config.toml
translate = 0.06
encoder_inner_norm = false
decoder_norm = "batchnorm"
decoder_widths = [48, 96, 144, 192]
decoder_dropout = 0.05
decoder_attention = false
optimizer = "muon"
adamw_lr_other_params = 0.0012
max_grad_norm = 5.0
max_steps = 5000
weight_decay = 0.04
Rows from block 6 of the decoder, named by matrix and row number. Rows with one number belong to one channel. Each number is 500 + 25 x the weight over its row's rms, rounded and kept within 0 to 999. All counts start at 0. Numbers have three digits each.
# convs0: first 3x3 conv (decoder.decb.1.1.convs.0.weight, 96x96x3x3), inputs 20-39, a 3x3 kernel for each
# convs1: second 3x3 conv (decoder.decb.1.1.convs.1.weight, 96x96x3x3, transposed), outputs 20-39, a 3x3 kernel for each
convs0.41:496470485500494499516547529512491488504485496504504527501493485498504499493504509509522518477506508467484499513555557483479473501515516470485492478492496522519515464494494491514482531509497515521508502501484507493496514551531468547512402505532491502495499495501495509500547520525519512492543541477528538542514498512473441451486491482510506486493480465487481535474503477484505438516523517511489496484480509471511537478502495486483455517522511516511512482461486557594582506492447438465439481457500504519546537548531546557559484446461517478484
convs1.41:539525501541503484559525495533520502494548536502520514480475488459461502521518526505529513495519523448486518514538533515498478498476466487482467487490492489474501487496512488504505418438477514506500481486494480481481515509509505491509550535533509502503507504500490502512505463453533498481473473501507500498469484503490484502533531537512486490525525503511514516468516535467521530515482506505480496529497494530520492523516496554533517511504504507490503491488516500508522510514522454497513495470488477457475525512498454493475504513499511496521
convs0.42:511490484499483483490463472495483478494494476474510504500507528475469500472478505488506498500503498490496501492509510492501515468482461479484488501478482523520526507495452476487518491516524473490488491490523486498520487506490472535533482487503494486498535505484486482484474486502523534527550517507512490494520500497521506516474463454474458467481474499509489471464489483500507487499476517525480496538495484443468492484543549485501505490487488514510515532516508523504459455467523484485564506508521493511527487486514504545493505531499491561514
convs1.42:506506508467466510532485503541523494524516518510506510549531522506492466467470491527522500512513495489481523530516505497486486500495450469468468504496480495497537541530457534546531479468500504492514467480480519532501507534507511517510545523520529521542519471478488480498471477485503481448452478479505488481483486488482485449522518512511545522500505499545551502487467469462454464550509472517482478512504486513533487481505517493494513486495494496495497471487525470467491463497541446497564488497489468468473514526525486443503475428471515471501
convs0.43:451485474474483509518507514510496506515488475516512490496472437493490468478508493474479471511527481468509508499508493485492511490491494523527494524517479498487488529557500511511523485497555513515463501525502497502504631512538515467493489471512464485465485507509508519495492506484481475490485481472480504505507505531520514526516493467499503504497519517487492454498508485514488498469485481475478525508476499512492574533492508537505480501469460502474480514506524538536546484500504462459490464459467528506496522481484543542444534532480556563554
convs1.43:486485516504474501490484500488491515525486501527501490547527516528525490489524534503498496516479485531533541490486500512493486492505499535496485514508484537498506460505522479505509544510489513481489514457465507502512454487539467463470441461432536495493498499528482502501504519513516496505541481494489477468482511489483517526532490470527496526514496508499492511519489516576524524510525524532496500559531515481556545480524555457485509454466468523517524565532498512526484492508538491509581512517504483506527518504530505447419523475459512475477
convs0.44:512488487508474490510496505480485500503502482484485475490506525483486507459475505510495488537525498522532514481489487495507488503528500519492511489467500485470506502528518518516522602523548485494490493507504496506515554543498513495526581501547516555517487534526431465504510509518511487484491484503512490489513500502500500527493494504478483521444439495465468525490460504452432467479525503476489472453498477514459397531533491470511518504506502489507501486511517540510449524513528465469515485470525509473522502479499483525563492475514484459453
convs1.44:461481503465503516444473493486542534505523510501521511510506497497526489467514486530499479553499493534516508478465441510509480500497500538508494520511484485478477436472448461479481526489507507520478499528486520527500490497485504481505516505523505508501504472489486464473513487469514515507473525509497487491492502489507512503501543526482529537502495501552517488549546508512562525525550523485538505460495501511555515515533514496502486501491507520488508517489486523516538498497530469467502494507503468494488502542541538514505526515500504505498
convs0.45:539494505538498498553518508534517511518496470506486468465499490501533519497520490465482502463474498501510506512517544526518533519510521510505514513500507526507521499488465510503475488500490478451444484471449475455441482470486484490518474458504514500488511509523515519533521488491536502481527495456529513505491484461480464452489479487501484476536524506495530503531522482511490482467477487491489497505480499475495496463467474501477504525491511525498534525509538509542480504540496509500483508525536487495484485481471514504493440452452484460470
convs1.45:503514509495486506531512504553538524518511513512518520473484504462473487486504523504525522510517512500516515529540519504497501495492501495502469502519474487497483487474503479495518466486512529537519529526530537556557494493519511490507514524510506530526520538524514499484481485482498493495475483506502510500477504482494498481477489507537528531559551543512495492498479480486459480462502532485500520554545513540526504522515489525505494494482465520501491533506485505499493519515507500493484550496478527496484483470457546534515538511502518500514
convs0.46:496506464505525461502529466488500502499491481480496511495483493487472492496480490473519463475509457493503467479490489506516494515524496512492513515482518515494509570547492576516514526525529496512515493500507506490487580535458508547511523502486501466471519465471515465489514503515550497475518511510499490515508518508489513507492488495490474493470483511438484493469460471485466478486502528502496491461459486525541416503550450485514486552514483519498492502491500537495498553540554523537550462465486492482468495494492466499530499496439557517363
convs1.46:527503497530504506534510509493549525509530504512520493488525490490526500481495485512494507489457499485459500454504493480515493491529487489487464505507475526523486512444387551499420540510478523510472524513492517508489527507537524493530524490473494512512468519502487524478497492485514496469496534478450482538449474518460472506486483466493504473496516485535557463524557495497491475507515504505506506486490510508526509475528548491519539524500517523479488541489485492445467496475486522468485491488543497487494508505501562502478513497488516530479
convs0.47:520511526483497505479508491481495473457500503475501496537500470519533512487516511484504515482484522479491546494469472529495502498474475519497516519487509502481504479518509483526515473517464500516486504521502504502509500484496520500518502503461489509545486506534494484482486529494482528505503517518512511484495525521490497473507478501493516559489499516512536523540544550549527499535485491491530545498529506473503545441468507472487499501528517502500502486522491587454491554478491535463458514517504501536527498518499549519445489498539484527504
convs1.47:484515520514530500512507496485537528512535508537534502506479517497485488480477486513511494488503498496480488492486483473512497492536504513499486500506521510509503518510479491474469522498496506511468512507466502504491512485457543541499510501475495482512467467514458482528516528503502521460547527472488506487475495507475466500503514489505493486504467482488499495473486509466459491470473490504474480524461467492512508505509527511483503512508497504499473515500431525522467510509452529468455484495505465469487483462497517475469495495483524531475
convs0.48:498512477488500493486483479513510524529499505534484488488513482520530498497502509502471478502494490499495491553552512518521498498480447524486491522495491504487490506491510521492493508510486526546507524545529488500505527492522561468446550497411512510484507505467524512493490510499483474492471453519519514498488494485485493492487542513497540503492517493505457452533463470505458465506543493469494496480442447556568494540477491546452443507484477496480470511493499527512569511484540507499519484513501466542541492537528545506487500499472508509486
convs1.48:499472525510487503568544528490494470498498476488502510506512491493506493496500487522479468562510496556504496524565561499514507469470457530517505511506482510521478470483491506507473532519466531529500497491478475456482520520506496525507459499491485477485505484477515478488519498530505487515506493501500496513523526546497481505513552478487532487463499487511483436516486444527527497550559528539542494510482499557591524516538497494503495502521523521534537518537506502493525514491495521457471443445499453453487480457494520517521514504492517517490
convs0.49:500515509502516532509489489510516504492494504508520500550514507527520516527533517540507483523508480495545526527529505509512495506486511500507521479503514477507514515508530520467481512459484523498484524503485504496494570513477515506494488472445524522517504527530516523517519505468532516497492473468494479471484511520479507540497482496485474493482490498506514470476501522500473519519499471534482501470444508476514464525507483524492485505516535476489526507499546520488552509504529458470454510498523521507505513498518507445332507512421453451496
convs1.49:487485464498495487479468470512456445506508501515542532511556525498510486464496483460454456513469505490480504504510511475483501511494501462490490493500490498530549508490503504506465506512495503518507504549520464508523515512489511513487512501504487486507493502499484484490521500517530443462527468466540521515480495510482499504488536509483541522526549518509513539505529541525537508476468504486459477504477473472445546493482525491513548504491499455483511467502535506481563482493556495568549549554525490479507468459467550577546501504534490510580
convs0.50:495500506495498508492489494513536500495528517506535531481524512499545533493525521482511498480519496519517485511507500516521508520515521469513518484494495494484469518506536549493496536480454505528527495521512480482462500523507491491481475494522509527539500498488508507481511533490481524532509538520504536569491510515491485466476497527480501518495485477497475507496456508519475525500556510475550529476512488441524461470545542483524499513516483513518480500504483466491549455472560452485570520488465540514498529504494492506538499506513487445483
convs1.50:480494502523536522498513502459491484488508503487499509491503514495464473501448474489486445486495475458472502474492494465483505463497519510478476489476472498524526535517484509519491478532550530525488506508470476499504513478425538484466528495498512509487502479473479456472494462474483480466529493462498481491498471485468439495523500479542515480550509481467479471474494489489516497525514538498469520460433491497493502474494511516508515527522478528548505539528494470522506439536502456516479496488510478482485526511490523541505506508490489508514
convs0.51:506509507519534532511527510503510514514524522477496512517507529524524543495474499482489509468476490472487507470448431533493479578529482520509527490499501478509519522458498475464472460504520502503492495502482489500487497467506502467477507464462502477487544516527537505523518479452524496492510505506495507516501521517503528530504510530495499505511517529493537501457498517448508503519496509537512523546526482523528564481486466479527479517489478526482461515476466534471461487463434517553507478476475509498491501494481497424448499470501514534505
convs1.51:476500461487514479513532502497497509463481486430459501473500520471484496475477486511491546533513514545509499491499455489492483505485481489446479539503510541495511484492541500511520466491478488520487482480491504495509461467520466473504522505483518500480507493464544538495487482502511512486502525517510491504504479504526494530491479498495476497518501525480478524517520537494512524477488448477473463493470519477467504509494512454466489519482477545514484531488500530513509569515478536521513509524495504497474493509512482499521512530521521525489
convs0.52:521498486505475472487475478517520491510506475484496480493487476504499487510502503512497495499500492536533503483509479492500480489486499533498514530505505514495463501493557486497496498533496533529525519497494518494514505552513468498517555526500534506521500498522484508525487481480508504493459492487491502505518502500501503528531512520487464489506495508506484497497513538509566528533551531510473503510511529524545536518516513517519479510476502481466486511490491422530554508544503495549529517475473485453482503476502456467525505512504519523534
convs1.52:481494522482489513522489509485482474499499472489500483480499505495520522500505525516501497503478484486492496512534512483504511498484502556496509510509476504517472500441485484475453473514503498462475490484495510494502469481461510524535529490497503504495497514486494533505536516569523495502492498495484522499490506481468477493523522487520522488510498474447477510481514545470497526470465507463484498499447485501458444486487439465460471527516490525483469504473467448451508442461446417466493469491520515511542522518549503543521500486501513501515
convs0.53:467467469520518499522527526470489472490501477518517520498475468499486497493503518507530543478477502511488482474504517529517491474488468509494496496484496487515525475464489558482486502460517510492502516526520490511498573555557575508546532553576543545514509500495500483482489495520542533559493482545528509489501498502471486483485494481493502520498511519504483484479458484508530532492500465538528473480489498518528475491523484515501504516487495553517510499495505498488467475510518541502517507519507509524519483508502523574538498504475492516536
convs1.53:476492496459486481495497494517508491519530515513539532536504489512498490470487488507530510512478501487461470532539541506521532530510515470448438501482459493500489519485410510513463521546520475479487477499498531505481499489461481491503460449431522531526505488479506501498484487503517451455519516509539544519489503516493501479486492450511537505465491496495523509486517516500499496524489490524508477484503459497497462520547502475501499460487502500475480487481485486481509509489483495465466500521537522500499496480494488458515481465512501482496
convs0.54:488499492494496508470485500507486486493467492519514533514498491511509512503516530492475501492488487498499498511519506501517518509542521517511516510517494504522495447466454498479452513480480517478471528500503486503492523501500521557483434508505473516519479513528474517515503475500480472491505510510525536528530529543483497510445458460503514512524562560525508471513496489539496471510516487490505467472512486492541538483496509503496508499499517497504507480494507560511531517526529495493503495484467503512501503462466512537525479493534473419496
convs1.54:485469510532505525514495502475450482510479470493494498459487460524497501525531531532540520503506486496509510499478496503477483481460483503517503496529526533513493516530538537541548540533525491515502502491531524519533480475522484471447493539530479469500430444482477453481526507493498505537425445528454456470464498513522524526455486484448464504498514510497469467515481476512501493521508515522473499572538517526521541514490516510469471501488535516514506481510505505504517466488521480496511518480471499438457525499495499524510497491518500472492
convs0.55:469519529488534540479513527480501517496515546567559577524515493535529488513498471502487466512490470502471458524537554497490493480459469494531543483504504474474473506480497522482515509466500501525499494515472489485458515507495522502500507470458501508531497494523500494511496499494477478492502497509513541501515536503489490480500542528539568535539533496503529596499528587517565622512545538483494488480475481499487489508516539539544564481458444548510484554538500519525490513513492513500517476444467452453474473487504542529525512493480517568585
convs1.55:499465483469465503483460485471456457466466463478485481539531503540543523519493497474464466525502474515514491518534524514519524506498507508519516546536533534520563503500531505484498522512529497500464480476466480505517484494511460470477489472463499515497483514493495516479495519513511527495484498483520531512521533533527527552448449471459451472489489502505499482495477453492504456489503502513504505500479483462486501499503503495490514499490466539509470573552516516501529509495507516545509510508521501507519495529514481498511511494478464437456
convs0.56:477471497477500509468487513531515513502497508482489487503521504494505492499496486475485535511498516512492491482484497508517505525519514492485507503479482510504506490524528515531501507525472489513501495510511511516502501508540527516512505529509488535537482482462513508488500521559490501484511479449483488509510531531488491488460488496491504515497489501445497537513515507537501445512521478477527529522496476503530457474498535484495487530526513502498498507492508535552550519499538517530508505493479513509504517524497539492531513500523515549543
convs1.56:473513515482537524497516489558554536541522530505491496516490528498477497497479471515515484501508472502488466491514531503489479494497475504500516508509513510484479492499490492490452550518500481445455500462454481511517502506472492537495505502465495512496526496529495460472511484519505460479537481473528473466505475458494488488512521502492513513472483516503455465525472480497482499512547541526510506509487474507513481536490457525473469506497510501498518488508497529496503509487490465459491481472523463460516501499535473463466473478487499501477
convs0.57:525516470534521487515521519491486474498492501526530519476449493502468503546525527515538552476497503514523526519517521517504509498498499520505503497470475518470496576528445510518492455495518502501485504505504510508497511498519469484521449471506532497493540499504514468490483503521494504488512529515520516498507524498519523503486467476534509498519511511457474461497481495506506547484451465549507493508521512467501456498524506444486490488457496496475515522507534481463497502517489546568556505538515510526523498535521472441517503440419559459429
convs1.57:474464450469482490501488486516509491510530528492524505517516505505519513471485491441468488461466505482473484481484506487498507489519507466499481529537520514501521489507498479508527496495522503478488504476479525508483560536570488456501515478458494487498501496503490485501516488499493474473492503497508543548455484507469492525491514520514543513514548564506514460512507451524501465488486473547525475551528490487485479487517528471486519479459495487470516526522544442445461443483508473522529502486492475464479461453471513475501520505515505499509
convs0.58:507492484510508499522510482516501474517502474536508489496489482475475483483486491485500487483505492498525514510499489497495487524493491480495522487498514481511529582567527556545559509515454484490518499486499489484502522494579537484547498517521469480504496493511519506500506548505481530499484494483507519510490501497486503494517497527501461508497477500438449431492502441481492483483512510464496510487501496467545489479508520525509474516512524481477518485503501604564569576514526517531538484505497493517512532501494556462487470493509403466526
convs1.58:462529509477534524478548551513505478500516512501504514531487498519474487497503498516448457520476490511496526495513490486509472495510470475465514491495488511473478445425485441430427523448447483503472482505474484515508526491493441478475439449485515498484511494489502465455468488531499483486530509501563503487542461493518459474496511493523524495527509486548486491614500508587526518507533530529520524486491520492469465530512475529515496492525522477537530468514513517519510549523528536520527501492499492477537484491532505522533496507522525556512
convs0.59:537523489518516479496498466527492453504473453518477477490505489497491472500478457470464444477498488463489492494503521474499501486492500465490496467500497488504504507533525513547505512539527481499517492511516481501522438483503469490516508494465466492500502514507504490486529525508446505496445474491450485473509547527498547523505477487508497503508498489541511540475479506480500517523537491512554502496520492509515491472496522507505473493500496487498517487507536524580518577569445549519455519527476501515468479474446505556548525542511497520536
convs1.59:511502527517543539503504518508476464502490462492504479543532516545502523509455510558535521589509495565490494464464476486476497492490507539537563508501556498513559519495487569504502574514506506491480481477473487491466485546491463510488452517518494489514481453483485475490546490504560497478544478455473469511474499516511508511475488540475496540474495533532508511540512512561538516559532509519493471499486477549516500532503503491481492491507496490506481484529482514444493505420478511438519473464489472445489481448502459507497518496465509463465
convs0.60:471517520452515549440490519525534529507505513477464476514490477500501497491483482510502514518479502513500517484483459495498476509484499516508503506524525493495530515494505509484478502499488505492477508489479505509494563505542558534574580537553506511500486472470513489484482507496506516506455462511506513501471500524483505528516526526499507521468479497468540505496492462518456482477493495506512509486477556486519530499508547482490528541488503497461482502491493506436506490488492500521490477498497493479474508468477561491448519523514542556547
convs1.60:488534556483516532499528537502521478514518485465473475511527487488494485507522491513474507526471499519500512504509501491507505500510501485471482499517484524514495491502513494541492527592531513520539509514504461484501482454484421465467447480486498492494513513520526524527447510542507481471512491471544522500509501514514517541516516490478474467461471477505474501556500500494478496453507491488532501485516477453486524521544502476533514518483500505515488458515508509490556567500532558530522521561518529528496506519467481493493450482510506496499
convs0.61:511486488507491501509518512518483477515502484481498477503528519524530500527531508482493498516531516469486462478469470489496520521511510483495512470505507466501493519484539535531495431535538505509495479506513502503478455496451481504446511474469503512529511522521499500516486501477524513517522508550503501540529508529522504505491495489518531512498513503540499545525462482489497520486524512511536515495515491519445474526505488504513474507517522498506518512496508460495464493516432524492465517550538518525547519526524507517493506514520491459461
convs1.61:478473508480477471513497497514511537558503489550535514491495500495508497489502493531513527487501505491478482495500484506507512491488526500488499506458505534507510484515600476441540517502512506471495512519528499538521507491513561544513512521531511544551475467483519497520476471482451474523473511548484520502531539501497500471494510542487492518507489495513534520504563539464521543487512510466494487503504489500492546467447483479485490491498475491516505464495499485521577481485529506491480468476466469485490485471483545574498494526504454470508
convs0.62:481493517490500497501492476494512496488504519501528558502491484493488497502501508515531507498523514489532520490483495494503512534551557499502506489500507493503517503513505494513500518549533470458479483491524513544553524553562468516520516572576500482479509484482501477473526534498526497478510490485501501488500511493515517484440445469473492516531549566506527526500504482516496440494477498498507525509520536521553526516542512488514513526534538489521539484514521509513455495482481455494530462496506537546525504504475530494493500465495447417442
convs1.62:490462464489495503459456477418454486460471475479484494528504526536498500495481497474492497490494478528503497451475495492527544485515534513479468534511500528493482487482479493508507506493507470472471507525539525558553528506513510480520518501536498504496467465467490514518518512515504495496483475475490519506498514520526527548483476497478476515487484515492495467512488458507489461471474490486502491523516506472477493484485514495469495474479473503479456494472442492499533506514525518498509480464477451450464483485508479463499497462495488472490
convs0.63:493475505502470487517482501486493491485484469514489472516521495516509491513483472546512510520512512525519509488491514485501529480517549499487532497459508509479511503506499463506583507465496507527530505495511508498501487443443554470471532523504479517505489518552511518550527489445501495468497520488456478497486500475507519491489555538483566561474506494493541507473521514460483542455505462467540474450488471508467412478477449530492480501495468499493471518503472510458424511460447596472413503493531488494509491511522498508474524511484511496478
convs1.63:534541513513543528492521515508519507502495510501494496517499553552503508513469483473502497493507492504515473463472491473485500460480509514493502515525516494512483504531471502549522509531556505575502496569516521553533486507487488501505495489501493490471483486510494462502479487470458509474483525469488500515476515515491519520489517490482519484475469483524494505508487555464460546520521538518508523533508490500495484512497525521463491523510489496501473500506459510516444501525471506515498502510469502497462490469459515485484535528497507507494
convs0.64:516490473533514494537526518515516521484470492539488495490499501524521502512500484487500520474476513503471470498493527510519544487496539500505517484470472498465480512470509532471504464468529499484491491480470467474462544543513597479480613537447463462501516499517548522516489523509489511499531473496492519525487528527475513512529528489529498471538496478440432418473487453476479469468476446430475496478499504463488514487465477474442473537486512529493488475511506519487531510470474540443463498493442479485482493479493510509488462481484475456502
convs1.64:520490498545501462546542462512505515513515516530522491503497475502480508546492506509545534501519508476505496487460498481465475473463483487495508507504532512518513476524518495536502520549527509513554525533545505537530528488465479510448437467471492517502477483521534471529462486496467477510504486530491481506491486479501495483498463460501487475492515499484504529512474529558501524533524526566543518504561516546495495578499481560517487493500484497524514476520530500522516493488530527484508510503525521495533552491503508539527488501511519516495
convs0.65:473493479482477460508494472479519511459525501470524495508488487499494499487501503513511519476502535483495509516504519490472505488485496469491502461497504485498499514493424488502452459502548497486498506505528528513509463508472437434452481493503547549511495513512459491473494474501526517497519514496471471511478482519505506517526494465522504485492488476468461542493477499490500494499510498506499494480512476507494486483489529479492574483497496494500510509490493376343448373365487516479525501533473515513463543542481457520539468499501553529442
convs1.65:560552527546513518518517518520491512505484500464494500516526489533520478529496473449471473466486460472500510500504499487495492482501507460489461474505440477488471496570568444478547499465493455476486496469486510496504437486507423465470437482470478492507467502501514507467478512453507523463540500481547513509501483496454492524506516487506509481511493461500501525519489500525537538514482487530496502504518526470509579483492554522499499513543495501541506460497500510537513578562561552541543536489465551479476534470484538541495531546480522526480
convs0.66:493511527495523527509508488480480488530537528498502508510495468504498497504503506505498505485467478477477486484487490514521500498501487525525497524502502501469497521511467505528493473499565499521496499512494513492489580540479498507505442431512499494490513543537458495514492470467550521489497508528495510522511505510523521527492481469490477464513515521495510518491457446513531547533481471487457471494527548521479464508519506455510470498497487505529516485511525498548481520546530453508568492504531482506504502519497516461466512442501452523554
convs1.66:478501478474502487505502495499504491513489482471489514492499516492504475500504503496525522511521519506481493516529539480486490535519500466490506481491494481453468483462461500494495456458474487458467470487501501493499532530538538511527537490468524499534500474498495479495460465502540502464541506475542521512456443464440435468496492480525502498508515517519532538502529544440482503494468489519498497536524520489491484484485491501498517497495512517477483510470471495459463516447466479469546496498529485484521479479514486529496510559502490470485
convs0.67:486515503497498501489478485468498475500520495508515511521512509512515517508515516534532494497515501470490495486501479504521500499520490492505478513537510481486453519539488533524497530508517526531518509521528473477477559553500521534566471508526503541526502509507494487459493520511493533519500532486488526509482504497508484490538543525502507518493485519460500528501509504524514487517543472515538501512519503502535494496505465495548538522500504514491504487465515475547501513554503511539511539523525542537562547547585501545548523516515513479489
convs1.67:454477490473513517505511518493511489519514515517520528502486506505503507520514490501507496480491481489485492518491494502482493489473484451450443482451441497462487475495481458457463448452493497490481461497520460490506469491494506487467513503462534517518524484484474457479475454472470485498471505514525530522535541513502498490507510476501512494496528524512486498495479500489483497505542500506526480529510484503511504493464489518477505506523525505505505501517520493468511464450524466468539449460486437442476495470485532523490509527499452458471
convs0.68:476513526462507494483513512495462480506485488493483486518505496503471462516493494479486502522508495506504480492487501505495503473465503511490482516505485516530497477510463476520495492491492525516473513524499494512500566506513546495477517455515489512522502528543478499535490477508491479486493507494508526527504536528479504502501537499533547508490492473482518509482516492484518527461499497491527479496494462531563426450563483446501460521501493499496496524483493491481444497488449470488397506515489503515474492519487456501540489517512470512441
convs1.68:529495521521508505513515481523494522522488478528506475504488483507512485496486458496488530497510521485499489520513482498504493496506535521515505514496534523506548499570591463492579501487531478497526482509505474504496478515493489530481460519499508491490493451490512460509508510475500507535520505539496482490494490503512492495504502545492500514477479465497478528495455486526471469535496498544507505516526501502492525516455493522478459496518529500512532486520526527503523500498533527501472506496517522504480550511458494509492483498537485524553
convs0.69:485499499496524517466493482505478495518489501497474474479492497499511509502498509448491495482512523463499498518500498511491484498491489469549555469503518475473475535546522478489537494457472484494496501499502488506505474427461459473464474443427514501499532508492518503493510467505497459519549491508497497481462500493472512486515516525515510515518506514453481499457503504456462451509486489469475491503487492478459456502472432528475475471486464478504513516523527562446437421447472448477474506503526474484501485484502521434400431436431440486461
convs1.69:525515499492480496473505533494495491470479509495519516518507508497480497518526523428497536482518541511543524518486526507499507524513501508559559465534524428489535496521506485503506496474474499529518511500495473431461517510491522513493542508491485514492520553511516514489475499493506527501516534502506511491468501505471534510489504502484501500476500494495516526486480508475488527481498469490515488495497461510510519511491523500482518508492484505514502501526524488507523474512533464511499581588526540565523499526498510497516532536530541510512
convs0.70:509481499509490518509507537509518506512529530503523524515510511516501503513506513489509537507518523507514518500455496387348391410380427481464475496469473497487487491472457502507475502523501502493502492496515478481506502516524535515513557545510501509508499497508520515523498505543492499526487490519538514536523497515513495515507465467504471465478462451514473508459447475461455496521518535508511504470482474482486531452457495476447487506505515497491490472482476499502477525494498543482506515513503523513493486477479514531512495503509450445463
convs1.70:513496498487484496476494521474500530467481473477494456521485479494488467499508485469483490474475498485498505555589594558595597534568581515520522526540543533545527496519520536526523549522506494503501494485476470480469501501507479502503430476511485506513475495518497509515499507487496480477518479478490475491500491477521504494568566509542539502528516499504517529506505497519523502494504515466490500440485500503513524523525534506523529482503500468480489459480486482514466483507477497517477515501485502485469497482473506513497507505499538519508
convs0.71:484479482507500496518511510514496484484499492476494481511501467522505473527528522529507447513509479497511461468501537467493524502513521534498463501542529497527520529523517504517542531494509533524494493494514528535523482539559476487512499446474512519491498490487527490500545524476522506490472462504504499513514507508498505505533510472500491494507506522475520542492500485487496466533509491499474471520478520559534491458485493435459517490481479479481492514493492557563481502556498423510475444473514510500510482502504457480491518508490516508470
convs1.71:498519490474521468483561530496514538519498517522513502516494505520501482496503493522536524498526519511523494478485514518509511513504499503488472462497482483495444486486435484515494482490464483478484505468468469440472538576594481502544446485520489505472504528501504532530505500513502507494506502467469460509484482493482497490496485465513501451518501464500495512525502517494489493559533487527505497543512524485536482487535534508512490496508492500521517531528520503497466512501459531456404523492492509509496509515522518458466500494479520570543
convs0.72:479501494468482483463469464486526547484488524502491506495465471530512495521518492520496516521499481500502487516523513486485498494494500490497498511516516497501494485422525497490513510498491466466465508491501499500516512534556539479506496522522506490502514511520476485504538459458531492492539523502488497482501504498527517506481481480459474475505524521502541598487488579489476530517511540514511530522525514520524527518527539453507503512529513476522516464505507465482471488480505515512550476462474465478486487483469523473496501523580530549588
convs1.72:491526518497541554497504519513518503526510474476492514507510484481498463478499505512511498491507476506503466506521507479511521498518492476508513466486483502477500507490526514518530494516504517465479498458482544521489497456470491515488449473484515518534491452470515504519462485487524484453543507484522522505518493519497478500506479497513495526470467538500525509485516486467496517482498486469474471439462462484502530493505493474503493474491503520478461481482492461516541491477509498477528464480466512521518508508529517504486470474473491482493
convs0.73:462499552506505530550526493511507530483495486447465448508501500535496507568485509512500491511492493508477478481501492485495487489501485509505478509509491506513497521480529500514508458516518473496488494499494522496478524521494472517530437481492476469482519513490526492502487486542487478480517493476472500550490519537525546517500515532502510503505502502506510571488495510460497500509492546573472521614510467499472495555494467451507464500505526499465509516450504445476510441496494404458500519498528505484500483512500515564502491513494553544483
convs1.73:462529454459529493462508518528541506514523489478503492471507500466520498456498476503504486491515488501514500514492501489479515492488517510499508520492488559496505452508513488527479452522467498504480502484508542480515509521561498479527589504510512496504526496493536539519458500520485530485474528447460504509451504509427522535465496488481511494498499507535491522525496538456470503518531442499490477471456508503504512510511522481496517459523509468514499503470483508504518509488528473504542467506497476548509466520510531453490498472505475481498
convs0.74:476506475503548510500540508490487505507495496511492490502515496513520496512512488484473473512507502511519526512514523499507507481506505516520550523520543497507528549530542542481506573501468516516498547545515498497481515517517497500463465532481526521516558534540516510526497525499497516458481508500505532511508546528471502517489505508493492480490495484505506536496475542502450498486509508517512510492477500499497494519495502528524497496503495504515508454488495500555499541541473520507435526519505527542539489512500498500473502506505440461515
convs1.74:447462483474487482510510513475466487528520498501502505500543535497533513503510471530514497497489483515499470499515520481488495480476523502517484494498487496506504487436477482429458470462496517475490479481505501490490558528497548546512493487507486494479486484449479460456510478514497460530522487507517546513524530506469484494505490481515521528516533529490525535480516536487513518484476534494488533545525537475466482467465462476486491520520513538513518504513536499464506481455502512503517465473506476478496507492469490577548487517510499484495
convs0.75:518509478490494459485502481481494520499500521484488505533523510502505502467480488484517548498485507503485503494480475512526516504501505496520541461480503481479511492495444498497449482468501499503491486501492514505504482483468540548496536520523521506491515503505491481480453436482457474492506513525500486486511486493510509514524512520464467469445464488523502530504478501464497544488503505499512515522478462468472469485507500553554535481515507515513501541529542416448412489469381509464438502490485521489478502509501505502497528510505450472524
convs1.75:498482482525499473511493488499495515475495543483485495503505507475482492482482497513518506527545557461503553511512497517489459491483468485503486515525537471498538552564554516506542493498533467469494525501485492490512486489494559501465530552517518489467489506520485494490527476446462488480446493521471481501484494465499523498479517528497511521480499503516488468500490486518506503482475476481505500516519504537530516531531550511508490491474481451488514478464469476509482435472493451494511506486461496501490524519498484466480523511498487472498
convs0.76:482501533493508536483471485512484461535529494499485465528523522528525534516513535476481482469473497476466513524518513482467494468453485490511495518494480499474463526485453556500458497487517479471488505485492508472470491481515464461490476485502515501514507487496501503525520505509523502483515477457490503510490506499490512518449468480463476487475498506529494526528501543532503525483473511501475497519502520513546563530513507515513502513481482517465472515492495521430489509455500467463511452444473443472509511527555501509456497461488616535577
convs1.76:485508494446481505457505521533531533516506473529523482523512491497509491511530506479467508483467491540536552510529514497521510492521525494496486482470458457432461475497535506500487530506475525505495504506522488505537487503484472491483496507502487513503504502493531521496512497512515465483503461484493501487476486502477506510510496502543522541530515525479492501468508527439483501469472501494518549498532538450460474491490454505512466506539550507516541506511549483492546494487540497530531482505491524557527530579526457469450494501483516499495
convs0.77:460484483479511487470483467515500496474478473457476456457457481478498528478484509509520508503504497498518528493494488500512499524522498486493497495514527501516539450447514499486546494469529470483485514526522527529541525512518512482484508488518465492516478516538463503553502489508479501479489540503491497494500526527503525529453463492451473493483503516485456502473478509497524515488461503465510503494571473519567532503518520472478476484483461495483483501467486523525510458470455504453384491488448467499496468493480572515493498502517552540515
convs1.77:476518517498544529528527513522524497487515484515511507535518505515493480513529511523538507511525492515497483515481492481463500471468459534503478502461468513500503530523527496522505452509508506523510491485520507505512504500449509535495519516502510489526519435471529487547474524535506548479495537492512511482505480478502466458457494506506524526535525535485489539483491553526512536514509488531506478532486480488483484454446468437435484529508500547515478476505467534518512536516483526485464523504500501494473464465443531481470503478476497480445
convs0.78:486496482490485481532524487500502483519505476506519495502505492480489489503495515535516513507511524489512528505522505504504484517518498521503480487486465513528528511488533517455501538488525482509520480505505496510523543473448562554502535502507507519506490466465471487508486516486518491494544494478491489505485477506523519511494492495499483496489467486496519478487484486488499527461549493492515515517461474499519445571543537545570501534480475522504519502511500520518499481524483483536491493488478502496499489469483563539542450478530551500523
convs1.78:505527499510511477517490485528552494539551534492480503489483495508513514481495506488493494484477460503473463491501479536522493482489451480450456495505519505473490497504500487520472513528494456479488512507481484508525507499509506498474563548511492479459542550543473505488506496549540522516476492488505499499480485498477481519525519509504505507508516539477513492507529517457490527492532486472512477497496477443458432497483433525490465533506496513489474543525482514478474530477487494457533539546512510508493510508531498445492502467500500453472